From a checkpoint of a small contrastive audio-text model.
Model: log mel input, encoder norm layernorm, encoder activation swiglu, encoder num experts 32, encoder layers 10, encoder width 192, text encoder width 320, text encoder activation silu.
Training: muon at rate 0.039, 6800 steps, batches of 128.
Data: 39062 training examples, 22.3 epochs.
Rows from block 3 of the audio encoder of a small contrastive audio-text model, named by matrix and row number. Rows with one number within an expert belong to one neuron, the router's apart. Each number is 500 + 50 x the weight over its row's rms, rounded and kept within 0 to 999. All counts start at 0. Numbers have three digits each.
After each expert's rows are labels from the 100 clips, of 14976, where the router gives the expert most weight on average: "peak on" is the class under the peak. Only what is clearly more common there than usual is listed. The data: synthesized solo parts of chorales (CocoChorales). In brackets: how many of the 100, against the usual share in percent.
# router: router (encoder.blocks.3.mlp.router.weight, 32x192, trained with AdamW), inputs 96-191
# gate: expert gate (encoder.blocks.3.mlp.gate, 32x48x192), inputs 96-191
# up: expert up (encoder.blocks.3.mlp.up, 32x48x192), inputs 96-191
# down: expert down (encoder.blocks.3.mlp.down, 32x192x48, transposed), outputs 96-191

# expert 17
router.17:588438565457536458496581575459497514486545442525508525450494564468574384456497537523579536468460443572547538506566528549438444484531615450510518545531517451474511564416522458452532382610564451543490542461533461472540418525497473479564523474468597454438486483516447493510578483567537447441
gate.2:441490408397555571527495506569598517565411521468529537451527441477379544466385437546417548504474554483495473448511539508454587591482583568527562386471479439562505380521483544509474516488493513550438528533447535513451517434496519434505487509616438464616602552485453493451609450452491468505
up.2:398465514574425507423535447396558530508522466499517522547552660482490505434431463507504505466489443503523426482570490500403563511462462500453550431541543464458506418508502415571540462486470494484528516484610538495505448446487503519489545490645554492485541454476450510513441489497434450512
down.2:587407652506560595520490409536517507492482502409433512492584543490518471571548571612542455436502567511353489448593472433518460514450518475430592536652532504543555497502503460524463502449455443492429494528492475427526394506555503514485491501442334522478566455452453505487476449599494476461
gate.3:518450498534531550576498576531551569460401616509495487446509456470433520428504567493423546506471556494513494546406489445597495435440449501523434573433478432506585465478462470514503538461518555477503494513626522483541525575552522519463485481511524420493558496500565588519491508539500531534
up.3:586524582468481451603467556545586562527518546430437522534525504462479470523448518572470504418443542497411537572417440523480493501500514435461460336541573503496528483418431463431519452527517476505588461477505482505553522524449491528567515462563477474504620448485522531506390418454523531518
down.3:577469528515486510431485614558500502519511493538471483545525525464539393521484477449548481582501479479469530433528474462473473458373498530504533472621496494411463439485469479507588495502552479534534504526561480478594407468527487546446516409494500462579539445520533509511550464572485552536
gate.4:449519500496531496542548569408438551461405540487574440570558479502503469460434514515485498423472538540505420502488510525526483494538561555478498533549472410441588437556551537440557513523514543510480523501572506689440467534481534497533512534502427550421484505481520474479410461477542488544
up.4:454495508502577536526465538525476533460428503525506470536555491536507481449422479480529467457443538527523526566520511508540529547565553567449518481537458431430514371498544529583541427470486489543517459525473554630524452500487570471559538531519412583437468499459462472484409398364538473460
down.4:497470595508501361463499523495433511564433528404421491444533457519505543555564485613421515560405478434538493477514480466507525452471457484493509501468530545449473497501513485606560511485481486525470489519424564494435513567524496519526522432447507503525508396480523472497648461652539526549
gate.5:566501543511445453491440490520553453523449613525490489515619447457505481526495460538448516477552511510422393591401511445539501519525456362391572550405481517402557522478507538444500543447509545544547475470460460527484561545509439516502428563449393507433517459512556523426595509538573486451
up.5:475508529569484460480441534467468497484448589456438509542608546404559463491557466510459468497543469502475464554458488527532534496473505462413563509455517541449595501474451531441530517472489552529500390480408480522457498463506499547573459521448463495482514473515517487450524583521631484479
down.5:470593598499512469523506428560488493514467490511575484459438520478463485429476575602486386551482567498558440449549498517442534527523440517338573531449543439502467526511454482415447514473496526539471568527583494461550413515486511443494508470490475476469462507476485577474563463584460552480
gate.6:455473474513566552489590467446450538469387537499519555525580560563479505449471475446488459547579411476447486526549486462488538534513529461471525396457500461501508416479525577483525481452549494471465527558533505540576425517613515553445470494469469577520432525397526436474455485443522432441
up.6:399502422583412590524605527442579456506545523450527577461485499528515470516485530454469575454591465509521506440493468471565481496505525569445521581505490446495496568537597474489512541616499469536522486485449468472538402499579503532498449562514480528603515593446530480464528538533556489557
down.6:515517461546517493501435526463545447529494503549528501530436441451536531418497588509478440440474510556520546420446524451512526422501473498522493526546575515454532569491471515416544550546575462566588409521611533502550559453505516457455426581452505517486508592547542553492612628402465605537
peak on: A3 (59 vs 2.5); A#3 (29 vs 3)

# expert 18
router.18:450573537474473589490496436449468499578481415506476506597497441475606505547436454432521567489545547476467486552454585548498474449532486590451505546540519562516470490575440574508488536523492436560460473512425470543475481539479479555437485555518472464574521433506467507459496455521492490556
gate.0:472459438493507522459539502622464492423445419539517516555432537457523520540528437509545469463621579410610521544562462455426483473548513497507528416555518460533494468480532496386616488569519559404503553548559479456562518490483454631479569494634502524530393500589543507427603429491488546463
up.0:573461506489534420397518491448576513551553622532469544445417495635532529442503517508449447548425470570514458520516481531538485551462476463455477527465555452529518477471448642544391446456491550448520349478443476575525512457479520411498531518406472434550504526486478530465498483618512523475
down.0:508446591511565492358607482542479437497447565515557499502496546494551403558534433531517555523340490439425519531484492445519506480655559534536523566510511489470481509507555499444554489521522462534471422515539511474484588504475479537516527530528547504507523460632543499498576516405473532515
gate.1:569502541448494540507482512530513487540558475528576489539515608495505495519491424485587483429554504486526358464411490524606415460455484508457530530460496456475511570495518522514440501409459518480502480503458512387504564558498507518472514558420461425532433451566475538473565429540480524449
up.1:457420364558439478501441476415442520478467507509480534438423545544431522603533513435532543508411493460477573565543483533551494567446428621509544450429483478576495537557574591506473490535505531447537371483440409454454550459532506501536493476571564428525505570510401457510389530454499563449
down.1:542448404482492544462491578587510496400586417507517500539517528524507556535439454422469465617566457590460579614483524566464562567509464390432521509468543497513572592507563539473416577469481588396504444516549477488499421503517482412466584438580401486539500465483493446502477528501517527514
gate.2:552545423485485425507621437557499490477516497472552464503580482479502505564467599531433493536507473511493447495497435510543475523454500444451515591459481423523452496514495594539477476514502496491555490468569514513540607453476519435420445531504430550621465540467529453535608504481571537455
up.2:502490496518479516499482540506551490519438461502497469545437453557423483414563417496495524430436430515505543542494553462470540459541453491548452504513513538474553459452469428445622578506510531497462485499526488517471457544568446530530559460497500521410559453481496588411405489483529437501
down.2:445564480482484528454484463447545481447518610555515503497460419478517550492512589380517462420487473481538435482388516448506534475436502480557475473583529436498496560487533532622610489490485512550446448460555483482415425488469464490437502512544502522512527533547457466481547505649575571488
gate.3:549524398553485610478488514501405462539512481475554482538376504540438572523473454513407460565465505530523525470503492542506537436502454405499426407451442546523559490531542496457439495483507536462495515506480606474543551477485469469452550478457428607474580435478457538586396551655462449555
up.3:533517412535482603483461513476470419558489458460543481551501495527421569519459345486502465570479501518499585504515417532508538482431480416502458382435497633495529506514547483507406498458456515478612409528579546459593556450497481434491502483512449589442561441509481520580378537597471478496
down.3:490474505491441529491541535500468533459542524462500513472447478499506501516461375512554585586628551518435563501483521521540487522396427480475518516423500503436562495487464533484495458535566498483535478546398461478528581464534470600558562506497593522573438510441511515512614486599533569496
gate.4:618472516519482389457571426349594485495443488418468546464490439515480506531522537509539523573577573507528586527515409479507380608509546504458553491486542458533494486518555528484480340496499475502534576496532462400528568548542493519534511478573514446487516513531533388496504489517528547467
up.4:436444520460597559487471493567506612601474602486506507490483504480540510475477570587554447566491419449463455452471441507569575463511425492489460453596503513466511394521498526442543512425478506441552490503476544508470586510539499471520532468471529522454508464425514416480453457465506445502
down.4:514510434491585505463492493527506529542531612464505516447512443464528547493457468394578545423538476525378471426401489524589507461562500585521486540515514541553495531503498467561492577529415539376536530494331549526579448501494511537494594537467500501588455488522515566484530466663573428505
peak on: A3 (93 vs 2.5)

# expert 31
router.31:515490494508514551510529488524522576485572488347522530514528511574540485529451502606545552466599521446445479488460477549411504522543504546564356475504505500496451512465424506545467588445592557459497482548521451567454450398549449457498432463559546491504501516501467526525503513509576498519
gate.2:532501515465456485463490411464456483589479421505535509509453544470473497527554531492476513610504616551532471520546525490523539497461585582499440525577505517550444515573511450485503413480493483500534514508388478498472445456563565438552573520543482471496511548456536451505445569441522514458
up.2:415473502487462517478539576613472502519449539475573514518564551497497453552456519544469517551521430443443524520532498409555474424533492463540524498512499526500526411484469507463552535478486544477442411523613455500475421513539506582479471530413478469480529470545489526486478421520548493483
down.2:518529531496501577490550437504511525566520553482498503514480519545516431362469399591512527367529494538498577526564518455480529475564535560389453516479486496462489462503566481392455404509493453474576482415554495516480428471453522527604447525512597478486481465459548478545622612574438386490
gate.3:447509544479512495514423542426474449482520437553458534473557504448545535521430455496463533568458397537499526502455467489440520565490533441476543446450488636484513454461449523572528413497515452474452494560498526455471509488474504470507492512543528412466567543579465553467509391410527495463
up.3:582524413557468550506549509540547521532415551525540477558398487514451486497558513521564495452522531479480524485516516518560468395474467504464434580488484370495497496536559492386509540541504494520498476475528507493538478489538500539506525462451470544459491493422561456541505607592553460525
down.3:541472528499545532575522481585457510499573389601368513513498526493490452558501560511474479450523493540517516353555523519480534464380442552635468575488540526468484556512474488572517405537537466519551582517528475538557522515504469559536482488437427513505535549496453457476415443407406580522
gate.4:496463516494522473483469546536435466495388530485515505517516460468424495613428449476554501523419429532445465403517503562441493586482498481437530463544502490492480431474504571550455551376515552444514523492369452590573445488473479516572458543583540605527471478489410566533436532571571514440
up.4:557513507502505598517491523462504432546565549545477526526431517484566517434622528479516549492568598487547453540475482434553424381535510479543529414420413481534578537519529387568541497596528434526495547482581532343452504434496562464484523482452520461480476540502610444492573524431445513586
down.4:475467526503545582533472473559506482514506605482438479511497428496511502571561507501531542390461533461540603402555485532500472537579417562511470474396464471587533496495529462478645506574560523657480483478484546448654482540481457457578535560491510477482513500448523470524478494491473473518
gate.5:469490567476461468482500453527474537493469505556470493478570547497479476446546419535484571561381520466559394502448534465466523449573522482524590452490571546496505559512426520434464514538527528465480429574466582474596467537475512539539521511464465541507455496471433564498594513528611533454
up.5:451454497531446584457459554408411515519381466593484495498543480546564470409533525565409515581474483507422463522460460537541514458483452492456489521467506473469546450530509490427516522588472514508476504529392518574569487472515511514430434517427606536462451588506486492477565550475587518448
down.5:441530509513513426489512568466463458526495479511533517528452608503531516477577395418470519564535563525483627576540483521506486449553424472472565581469490562560530481482430512463656466514500547577499450518599529491585501518525509450542449512423502472509498534518448441511461517579560460578
gate.6:493487433497464490508456428529419438466494505522473488506608481560429447441505454526481476403515481488562468503476521522506510505491475473524499351566570469482481447480454559601478489554475495511419474542427483532572546510549454514526542551527501534487498529459408490519435555578496504457
up.6:538518497516530500502487555498553545499473530543529511478388544452533548537558560493497550586529506518467502537512480448511476522532539495506518670402468545533508503557526431439545496512537504500575540441543529513467442511457529482461492457439521493490510474493567488457500482496449499477
down.6:468458607525464560402514491482505529461463549475474506477452451545479480551452505471401533423512537502430453492483475486445500481491470524561477526456524409537514507495505520409580551537456495599519504548344518493523557492510498470565488545535479477532552527510499487472722524568558568550
peak on: A3 (57 vs 2.5); A#3 (38 vs 3)

# expert 10
router.10:574561546478515559514533447504490538593527495598532478570560446506568462433517572516505587454552517510456560575507454513519485437478548545534488460447475468507453461517434443387498440506532510444442532564467548454454550459531589456573536476458474494479610486570412440583431477533498452472
gate.0:535526476526441553486576497428596470573544496503493556471580562542519506513494528511512478489508551496510412508400498559510497411488490511489453533416548416476523451449460530546519530551509487453539450450467498428578541444437515505447496535531444519485508513532479530521390573415540511421
up.0:442481468502572428482473510528471492440565498528542503523470452521584492635459467521452517554512423524456687501575500453443498565520578481504457416523510496534403475546536486489436460518496500506520490508498477613417586594601476489554485530416467523540464491482460481479519459530492499518
down.0:464560576492498539506462434498522457546490566453536509462486470548520603469542522503505531516601457487488405374486495609457547552467539440511529470438533574489491462522440398463442520514446477410481459525528515476522611461520480442426528517521583506530501492522504428500441456474486484518
gate.1:467509450517539488503477550549450510464424562472536495564493468464504498482624436541504522536514546493500428563454402588493467458460509458465471376531522502480453605458496519516498550527460539447449533538545519369471529531500510514447520511563458405501545523534539505489481554517488477457
up.1:532516563525504563506467479459496477521490448514481501529581558566514497534421548477503510451467481470523452524449556493527511552556569423560533628469496532543501502469535510399530460485513491488512435461528497635522490532536508490573442580546581575503473489537459522522538388565575560556
down.1:498506535501506549518507473406506477488568475509420501524546501541564552485452462459562472518477527362424431447471506455482547505449469480436495525575495531504473481483438547483401506566499518528519533505570523468396438491493524556565511511375513484513514427559514516508606527573578411522
gate.2:519536580457491451507524487544349495464515492490506486607453449480386468469479532412613520535437414498554504573457532499499529475537505465542514428431437411441541437471545475632517533484512526483483594577496487484584443551568505399477496484565523521514530510477523482485537511566525473491
up.2:447429482564494538511517502492565555516444515532461521375530526587558503499522515535372425470491552512487531462464450467503473560482453600432521539518529572495491571584468590468494510523459461572600481469479501481370558468479486551513487475339401455504490516513484420501533389501495524480
down.2:467611388474472530593475543525474523503522621490575504553470511533543479511560430550488444503554482497590524494437507489430432517510497434562538505566545505499496430513530474489427568551445589593517437460476435477420360492514470636487483488512410479365475568616432498461478526509471484489
gate.3:586525448475448476516484442623418540532539493455461446529506468459627440517486447490464529535516586490553415548433515469438538447531570438561593461518512523479520534496530458596490508508476569438553500491459505488523544527553456470457501557582526553623482492565529549450539474457454475480
up.3:419527463468456605493439406571480501552575501501443511503432533408564522510467421448490572450471518515590529490507608597537500432548523476517521524501534451429505587480589476560452593486482515432598474518552465612518419600509504509483477498473624531455499467585499507456531587457497496503
down.3:569489432558503609532481485616477544457508460477557493520497494518524659591449457609505543485585383528480489492464501512544432488466457505482478519479554554481463495487492536482547505506600511472490438549659521477522536437510494490426541476489528479486536464361538493500505579623579503477
gate.4:499511519477451533512564387580467480530568505471521502547436434503508451530465556545557506531479482499482377495516529457432600531542604498564498438568447512521395455561550503603484502485527481464507528456445540438553509519496479511508555549581415642581415448538507532404554575483527525506
up.4:472516514483450527539521400655551514564589450499549486519404387499477519537485491560577532534483533491530440502547493441487592518475538577554492409528474532475371502557531489492485440464511491439435528450429568471483496496503504504534448531538394648554439462552508484505521559461558508457
down.4:436520529528570522597513505555473500519491508489461482497460405445457374561478508435569532432483470454462395602542537469517521435550528502428479533432539448429489395507482583483556482431467563392503415566560520551493404470512512530506496507391463484507516420475497520521470491525541493484
peak on: A#3 (81 vs 3)

# expert 23
router.23:461476520470481483410459442456491512547580458559393533555561507490454458439439479555486464443500425570544541449571527601464461487474468453413539609543489541520487537471489488589436425469409422433547533485466531584549512570452466492474545465463508595535401543430576533469536542492387495529
gate.0:459510483537471575468525504445587440464494543480525481568518514362467516471483500459593497496490499496526480470486519518487492494528502407495525293513510558505609508547448556419506487525516507502590544488604468422578550510525549493543617491466390546540514480556539516490425486502619524451
up.0:474476525553509518537468442491566503448532569331516467459482557549524483526426550501479533481557446494387609484604525474516543455498438471538558449500458563417496319440549537484505468400491428518522460480495511515387496546476510416505464496409499436411489475467477548539449619503402505518
down.0:474489488491441557640499480473487497528570436446583500477498428487479550494425437432495476508532535446514442530494488455500486495559562537461435477570473464483494408486526496442539495544461592462444475466553430543550374498484487523483518469445520465427486626485421429498391545614512540499
gate.1:407524460506473469514552541484588455535519567459562486526400521539536445480528479555465522589498546509502487545400457491475444492506526615548445548439483489424446524545497479571522450579501430501513536543501512512488624410455528455417512559584440484525608471541446537560389409512459454516
up.1:478495531519507537480440528486502563544511534521487536559338485472553516452616512430443521358505521519475551442623538507437453568486447393500520577513506480514515493544456465407474636453463499476494444418517511577434552536435460530483522438451546444439445554538488515460405484617484506531
down.1:428442489486628507466521496494515472447514385543424493470465541481491526512524635637592565483459530439499483580455534417495495530489518500514479501405469457549519485511491533499493508405512535576521482497401467496466492485524518584523467598498407442561489552452562509512425480535493597486
gate.2:495498483518481519567529599544450568464492493483535531444490562456468523527581494469496540497428558540438531527388491471548575531512535516515423412439500439452579545509487512497626535481426602604479496523539402530667480563512522489476502537494486501473564381504534525561443421468499538543
up.2:562503628493467552534510416512398581492575505570459501588456536544533533547498495477459558414509514479518483488492504544504526533521516402527403309508599518478409464520530482555470515479472497435507558485477511513545521442524476492474533493534493542501456399470398462478453421391478557540
down.2:439516484467429548455450536528509497538430467475428505500472506504493402495483560518487492423528544457463518466503561444520455459492578517531476547400464506556493562493613455535491501601576561561377518537639498487532371570478436528484489533420512528491509521496491439490415488410449548526
gate.3:569538536440418448524500418542435501489440426458524481530469513531527565604533509528602478452570582444529407546512469523521459435523564433475490393504496495449513564563499592530545563521527555563415443576534480526519510479538534452446478510553415489537481482534515447510445514418564448480
up.3:486485416477518557496373562474418442461463509512479527507567480424473520561549516459562418510483387559447505460535531449401449510529429541543451461520484426523477553517487531493478433518476478505429404543489499463544499395513476497510672509528430476651605540507550517487595454490504550599
down.3:445490459567475535546493493534418520600439509447453482519534398508483454560429554532556528436458527459514567435632508539417507521579471498474542455489542599512522453501544480492521453462497523446482462509426448502576539493470550598500445508551394506523521507513488447513433476506624447549
gate.4:503497527553463574454492529501514511472481451499521478515363528488502468538709484497530534467482567504503389534455485478463551461494570481512458525492527420480518604509482556483588510518475525473542530471467494480455548496391457480490574504562499369375479465471456633551464455541595484454
up.4:494532546530521555409369508513561487518533454495509475526555515558548475541662488564507491547509509519489395460486452550444534582554526493547497487544497539420529560487513529599453480524464475493468476538498463422499493459425431472511483468576475560472537447467511488433464554449505506480
down.4:511497535481540625466532537524510559483461524570475491468526481496490564467507491602555478494429435468482505577583497461494492521540466518590509479348470433522503452511541549445483553489440502574470530462537463501521449476488512508489530488500417483507518530540489397539679507452513461513
peak on: A4 (38 vs 3.3)

# expert 0
router.0:442438607528583438588565587563439529458476493500579505471468511546426436486429549414504511546546432514509557441573486505472448600461530421461478415545631513579414457496434503422542519515464465544523502524504537560433486403439514443464462504524575446507524478582473495548527472390456509432
gate.2:564516549509481570484516510490489494569511539505616542504495402462449474500522634548491446445570502402530542473444471483578453571523502497461533459513495573486521409549451504540527521463548457416398477490389519435470457540583532538497514502510493460518527471473544412460500543563528550465
up.2:581491470495512533455450564472509549501503477494553491587575594339491541559508547525590473530488537473516550511488479515562438532478493412453497405481500605550538502525438537592471470605475484421542505476328480544480471495492480585482392513527504537453460501530426489487474470433509544506
down.2:467505599444519504515420493577444519480558488488505508523523468504452495439526401485559513489434503575393486528502481604501435569544488486579448475616538493460453514482471478618600540498454478554525506512485522535491536488496498530556520422523548508537551395540441499499468530330476475520
gate.3:534505593433516532473519355423435407462480467478495494540533486536467460456562491471459511560507510448557515509492462531471501529560405419527375505418626455523380492470571470469532510521522534504489557501396546429409520471553483538487496567473460543531508455535459436536487520539479516518
up.3:526536504513436453553571455432490505540469384493436477517486538547589470419452525526578543444456499479533530519470518509492507538527499549533525479519486573504446430460482613466497457459474515459465595502593480506524548426505411552568541519563456547465429463556492506420457372494508464487
down.3:545487691481426508548476554453506569522568444468471480519471504487506501526467510474557505435508517523569525556589519488403475462520596535498424555577487478503534626509515465434542493597505430455500410531454542575591527475551456519478480499497491511480438502486556451544522539670446466534
gate.4:470517603466546504481473559522536475485511515460448475507518559445464502460499430544495466421560515483476334497479491514479515587461584539522484358474587503453459577476449536506464521490508471579391453482444444481514517578467489561442456453623422507533546490580479476473487468392513514364
up.4:456532547447592508511491552428523420491524481429438516536461492507462550485471466504579444483562464504508343468492496517452545589514600525486441406546587491487433580483472569476448528501481455575461430516449410445506480521449516560496575467621375518538509537573519506454435495426496486447
down.4:566448516532489527547430537535496535508521488482490520509437503495484575499478628582456470479525529451513573427537501464510536454528463514491511509475519361472479515478503469465593577499586536431457518512593472539439458497484513417566510486523623465529483498529494485496550459520522611533
gate.5:477551498518534477485500456534415484509480473481495472487569489499553551510491468466397496542368594483475396504493448483454527443509499471439582358478556498412524511583441479448541581494478484466537561571502497557611504499426487542478554595493397521567584566504532493464495486490542511485
up.5:505457441442556499469442510497559493502489543523540621477401499523407448499462564501539494477542501522467512480525541465523504493533585598634536432547565502485490463435551497550519497510570470527481391466535449505437503509489494490500420453370519541524538518501527472473462419477412516489
down.5:488481478479471458493508439545506477457492532416359508585426487605481398615482358501557534490484451458461578509549484506525516522520517525326508535499496603502495491503556470544541566542483505472553614459470539462478423486453497482485543507479551536515516481571574502507476549542388572493
gate.6:618500472498489491547507430527553503424491514464506523505410468506510469511641483520584530522481509480565715488422388531476419535508469443526530472427547470497508472548520455457554510453482488478519535529551487429496555497576520506441569496571448570462539507627431504513444542573445513490
up.6:573504456480501610530545399590489579519539470547481531485536554422526512515625491469463496499475571456539610435441485465494547484525433506503605617456497522548471569543480522511457475446420511480627477514519528494464464460496523422481490472599563470599533504582476500545492403505492534472
down.6:502486389488411498557563466493533472530480477558566525549529521513465511520526531511523472371545438584471505427520488520527561466554573536455500489589571495480503478503429471552601494487543408577541527515539478531486620507471516440531581510450527507466485503503572462523487510433537504521
peak on: A#3 (89 vs 3)

# expert 14
router.14:459515505536503487468389536530597439559580483544460570454472509537533483482542455522490438456514537537511483545481489459449577521521507573469467525528490528449545392424488560463421416571515502466529565473505446560611499462525543548528479574538480490512501522478565520460567399561570495486
gate.4:470507623498484461538428542538572430437464527571474448515423550531588483519613544473687471482541515503431392524474478490414485568496545492502578473447443503452460511478488537479509485503497513392501560517450503565476446446484510508567419509559544386447533448514559455479471529404547478427
up.4:512505427471577437476555432467453581589487516402526537449502415480417508465435537471320563572433543457581562493465456458646571418516471548543449582487552520530523421491484516484475493542484483526444514509484478484489527517599485461469560471463483546567540490531486536503533433482419531553
down.4:482529554533532403454513511440515498562532507596451504529547567510528479519589526525507497387548526415545544533525502481479477556429458551411544466435423433505487453502530476525460527483464434406480477458420535503539485500490527500519448513571496468522529521494493523489390420420369567542
gate.5:546475498544389598544424456484507526459514475497486506504539551462502469564466482481459473448479523502420486557498559521492565520501403557516356410485453512435499541500447499579525500468461538533477466499553516463593481521481464426459479459533475399467450491531431506481570539477497508532
up.5:603505570510486488437540500470494483459517542497491474488413491483511466565563511472516433521460504475543540602569512484420516533494517583513396568528425431529521543520463452513516467544536435498374491456652505429459403511426472452437464554567561493487529481519489460530573458416539424527
down.5:542471524485610484428510453464530483490479608481540488476493435523484598506515519452472487533470484534520457354569438568500470560490437469496549455560557517459488444482508551446475544499536494572526548513304605530541564517548470586443448434574456492491516461521471456500614501526520546462
gate.6:500518508449543490523481538595550463419403441480558464452441465485528546508468463497461533504501612511487443537441523524494558493531496487505393401482488593476523454498516476469512423395538575505556480508474512538600506471547549528557471571425495527514540509545472450431495586431429451499
up.6:598497591476468581524415486453536449427483574527520525507537565501426513463430475475564570523517559478463549554466503520465443474556381461489523480461494416529521527462489535452465466399525483504519502519389497575533502408503507501577489516356574533487495503420498548476465471485475519497
down.6:491408389470579451593424454451516462458548452524522518502526496474496447516535482348535450609549424479419490510527558583525544552437478417573586511429495447478478453509416565547537533543577594474447494524552527497496567477547536507499556434540426539489440486479415453499442440489637442508
gate.7:644500601538471469507390545538530551459513609502477536508541488515479555487507523457534538469492460500497410477470448547503470553494537331487551463487512538460536425451530450455521513488449505550578569489502532430659485532433492474489536508484535466486491520388480511514465568506487508478
up.7:378466422448531478519511443411439432530459482524496482455513513510476494565548599478510526482527629496467563521528568432551478514596500528463461614559429556529466521578571550531505545480536488508443431512479377563289479517547530537523424491514466487477509478594506501471478485486523501518
down.7:511489526490518605490489490479429450463460382464638514530416569518523549547509370522484466381555477484506545428530519537506536524515462496507427492548486438503461463488486436524533480418537469479478616542487468512432484466528501646540446542574518482468461510614515499504373616419531611493
gate.8:452469451438467530544492506467444589555399456534513539391500501514455494473498568517412524460452565505460416524455432503524491493448487564434507528528473460449453509524508497466564533501492507569534501548507465483539572520437447509538509530505480484490592583484511454582484475531545480485
up.8:462504534539422421495463521521404461377517514618458506475538457537376522505502549533494551461540447546397536500397459487507476426541459558559524513477507455497544521487513500505491506511478522478535431460449451520488474544458483567557456492503524500603412480458422442468431477555597480496
down.8:539480549490450541455499503471509546409513483448571532563466609509473564509500543536541569501413573484454491470414514530499425471543548580488485552513388454534491536498423509592657549553574542427499462521462477513495485461470484537534526523509450557452487534514502576523412521476548634498
peak on: A#3 (66 vs 3); A3 (34 vs 2.5)

# expert 19
router.19:451466505430612531570481476490504521496534461591483507483437451492607544474462432492506541435478586499468508494532545443461555419507504471524465550550463491438477521631471432512507505468550410420413545463576524538513581470499569513493504556517474483465479525461485498568549418526512482440
gate.2:527490430500420440505430518437469477464474575522519531504498462471438484528464571505556549500446504495496565508552465515493434483443533523491441471496519486440492570531412569464504389501484524517503441425514479492498499497541473493508544481405556479509627487555483428550429448471519531556
up.2:505509518563431475431432472572375384540551515505497476606465483489472517474541506498531520509476482518521493492621481485533476513445547538495473372511539493453535524488586477562473512535457515541541553534441492473575507497602548432556484533581556500627526506483510535443442491479514555464
down.2:622621446527287512502483477499523485452560533458531513500526484510529468454481592383474567456406490497573561513508486495486547512480586474357515482388442538541541563511520504548521430597566575451463555542521468501417513520473537484574497514500466508422520502574524544477416532458434523468
gate.3:611484565507506485558400442524502421502514445586518401456522467495602519595507481464447505521563476450486544482468510524519446549496539414518544496496518477594497492580487525414442493484512494502528480469498591541529466474493564499490476462536420431525531390458428569514436510479579499559
up.3:570490519495426524451510455531565487518551431533470520476521463597477523473515558623435511439500445508506563489453531470529499614477490399503477499539535394536522533482559521502455504437489497468542512548506483562505471481525551430490554598569392383440519439566507552408537480576514454543
down.3:466505559508379553538475505500498496481499500561458499493505516494499424471574525498463552484579571576416425476402537475496464449564502484449535487440435529539497516486529504566422530534483482503473637487515498534417523500533470540525516532456529479411517554461488512449503584509418560495
gate.4:529475573556516510539456525502636434468494461461446490498559469511484492514544578491404449576496500439510552538459434442565459543465437508531499429441518627455485442448442503487470467609476462509465509556487525489587476455528531396436535538495460417399534479487503444553443451429521475419
up.4:431510516517542389550470462494431536437444491573545481550437527440539505552447587427482518501561550504485401496509512557464478440506492512527399506522477493481541531571432496487504593455523472500494597535553492567583551508528518512495517487567582482484548534510534422575499504364533516452
down.4:446528578532474508604435458560532574494482409493489514490470420472499500508461484579508444402437489481534497522543537627457568502567475481518531528570529494476535466505549452556512501597437409548432418527485470424467606509528529473469527553394467486511561403406550480473492461528485582516
gate.5:505471545519542497504494445522440482432542523490488507547530542488530503507477483496521441479498433520499475595515568531502475456492527430448440400431611599528499492482421550509548581498516487469485581551549446539493575463551443480539559484506470542509599491500551502390484386394511474499
up.5:519496475439496433510479531517610445437457470453584493461549475550446492478448496456510538428543529528445502490476511513499503445554435454497526442494513456488396456454435385488525479479515490519611527489508535526494591501492570528564540463538518530497505465563491512487611472475554490498
down.5:471546526557563531495483411568510438500429529490535524492455464438470430508456487548485528431579553482579530586482459511498486555546467469408559475606482535497514503490473506529428549448473477463536464545573475471512584499473511493501517559448494502484539562428496480462543469620586503505
gate.6:602452565530516531553424564516388448501495509463499483511554539518552492509451473467448421452526558471486379489492479519513428505540487535513439488325495471483483372476494460491477560497485461530528493527446505418658541552498489486524530507509490478512509503486508456412572537640468519510
up.6:483511441522481440450567473466474507545449472554466486481503436521503451558583460459531531568541518540448588522351517476507534523446475522476494509655529460494539584512560575534521439602507503477491463439552446602416450496443459479514448514466465580541456536549484501509376559498520488524
down.6:495458698512515517533474466492473517572505436498544524540415445536515539538599476581495456409501502510495401430444495548571523519458422531624450542483433505501536552492451495658516514554481401540528550551424516516507462506501485384502530543495501473434522449456511477509408499472558562514
peak on: F#5 (92 vs 2.7)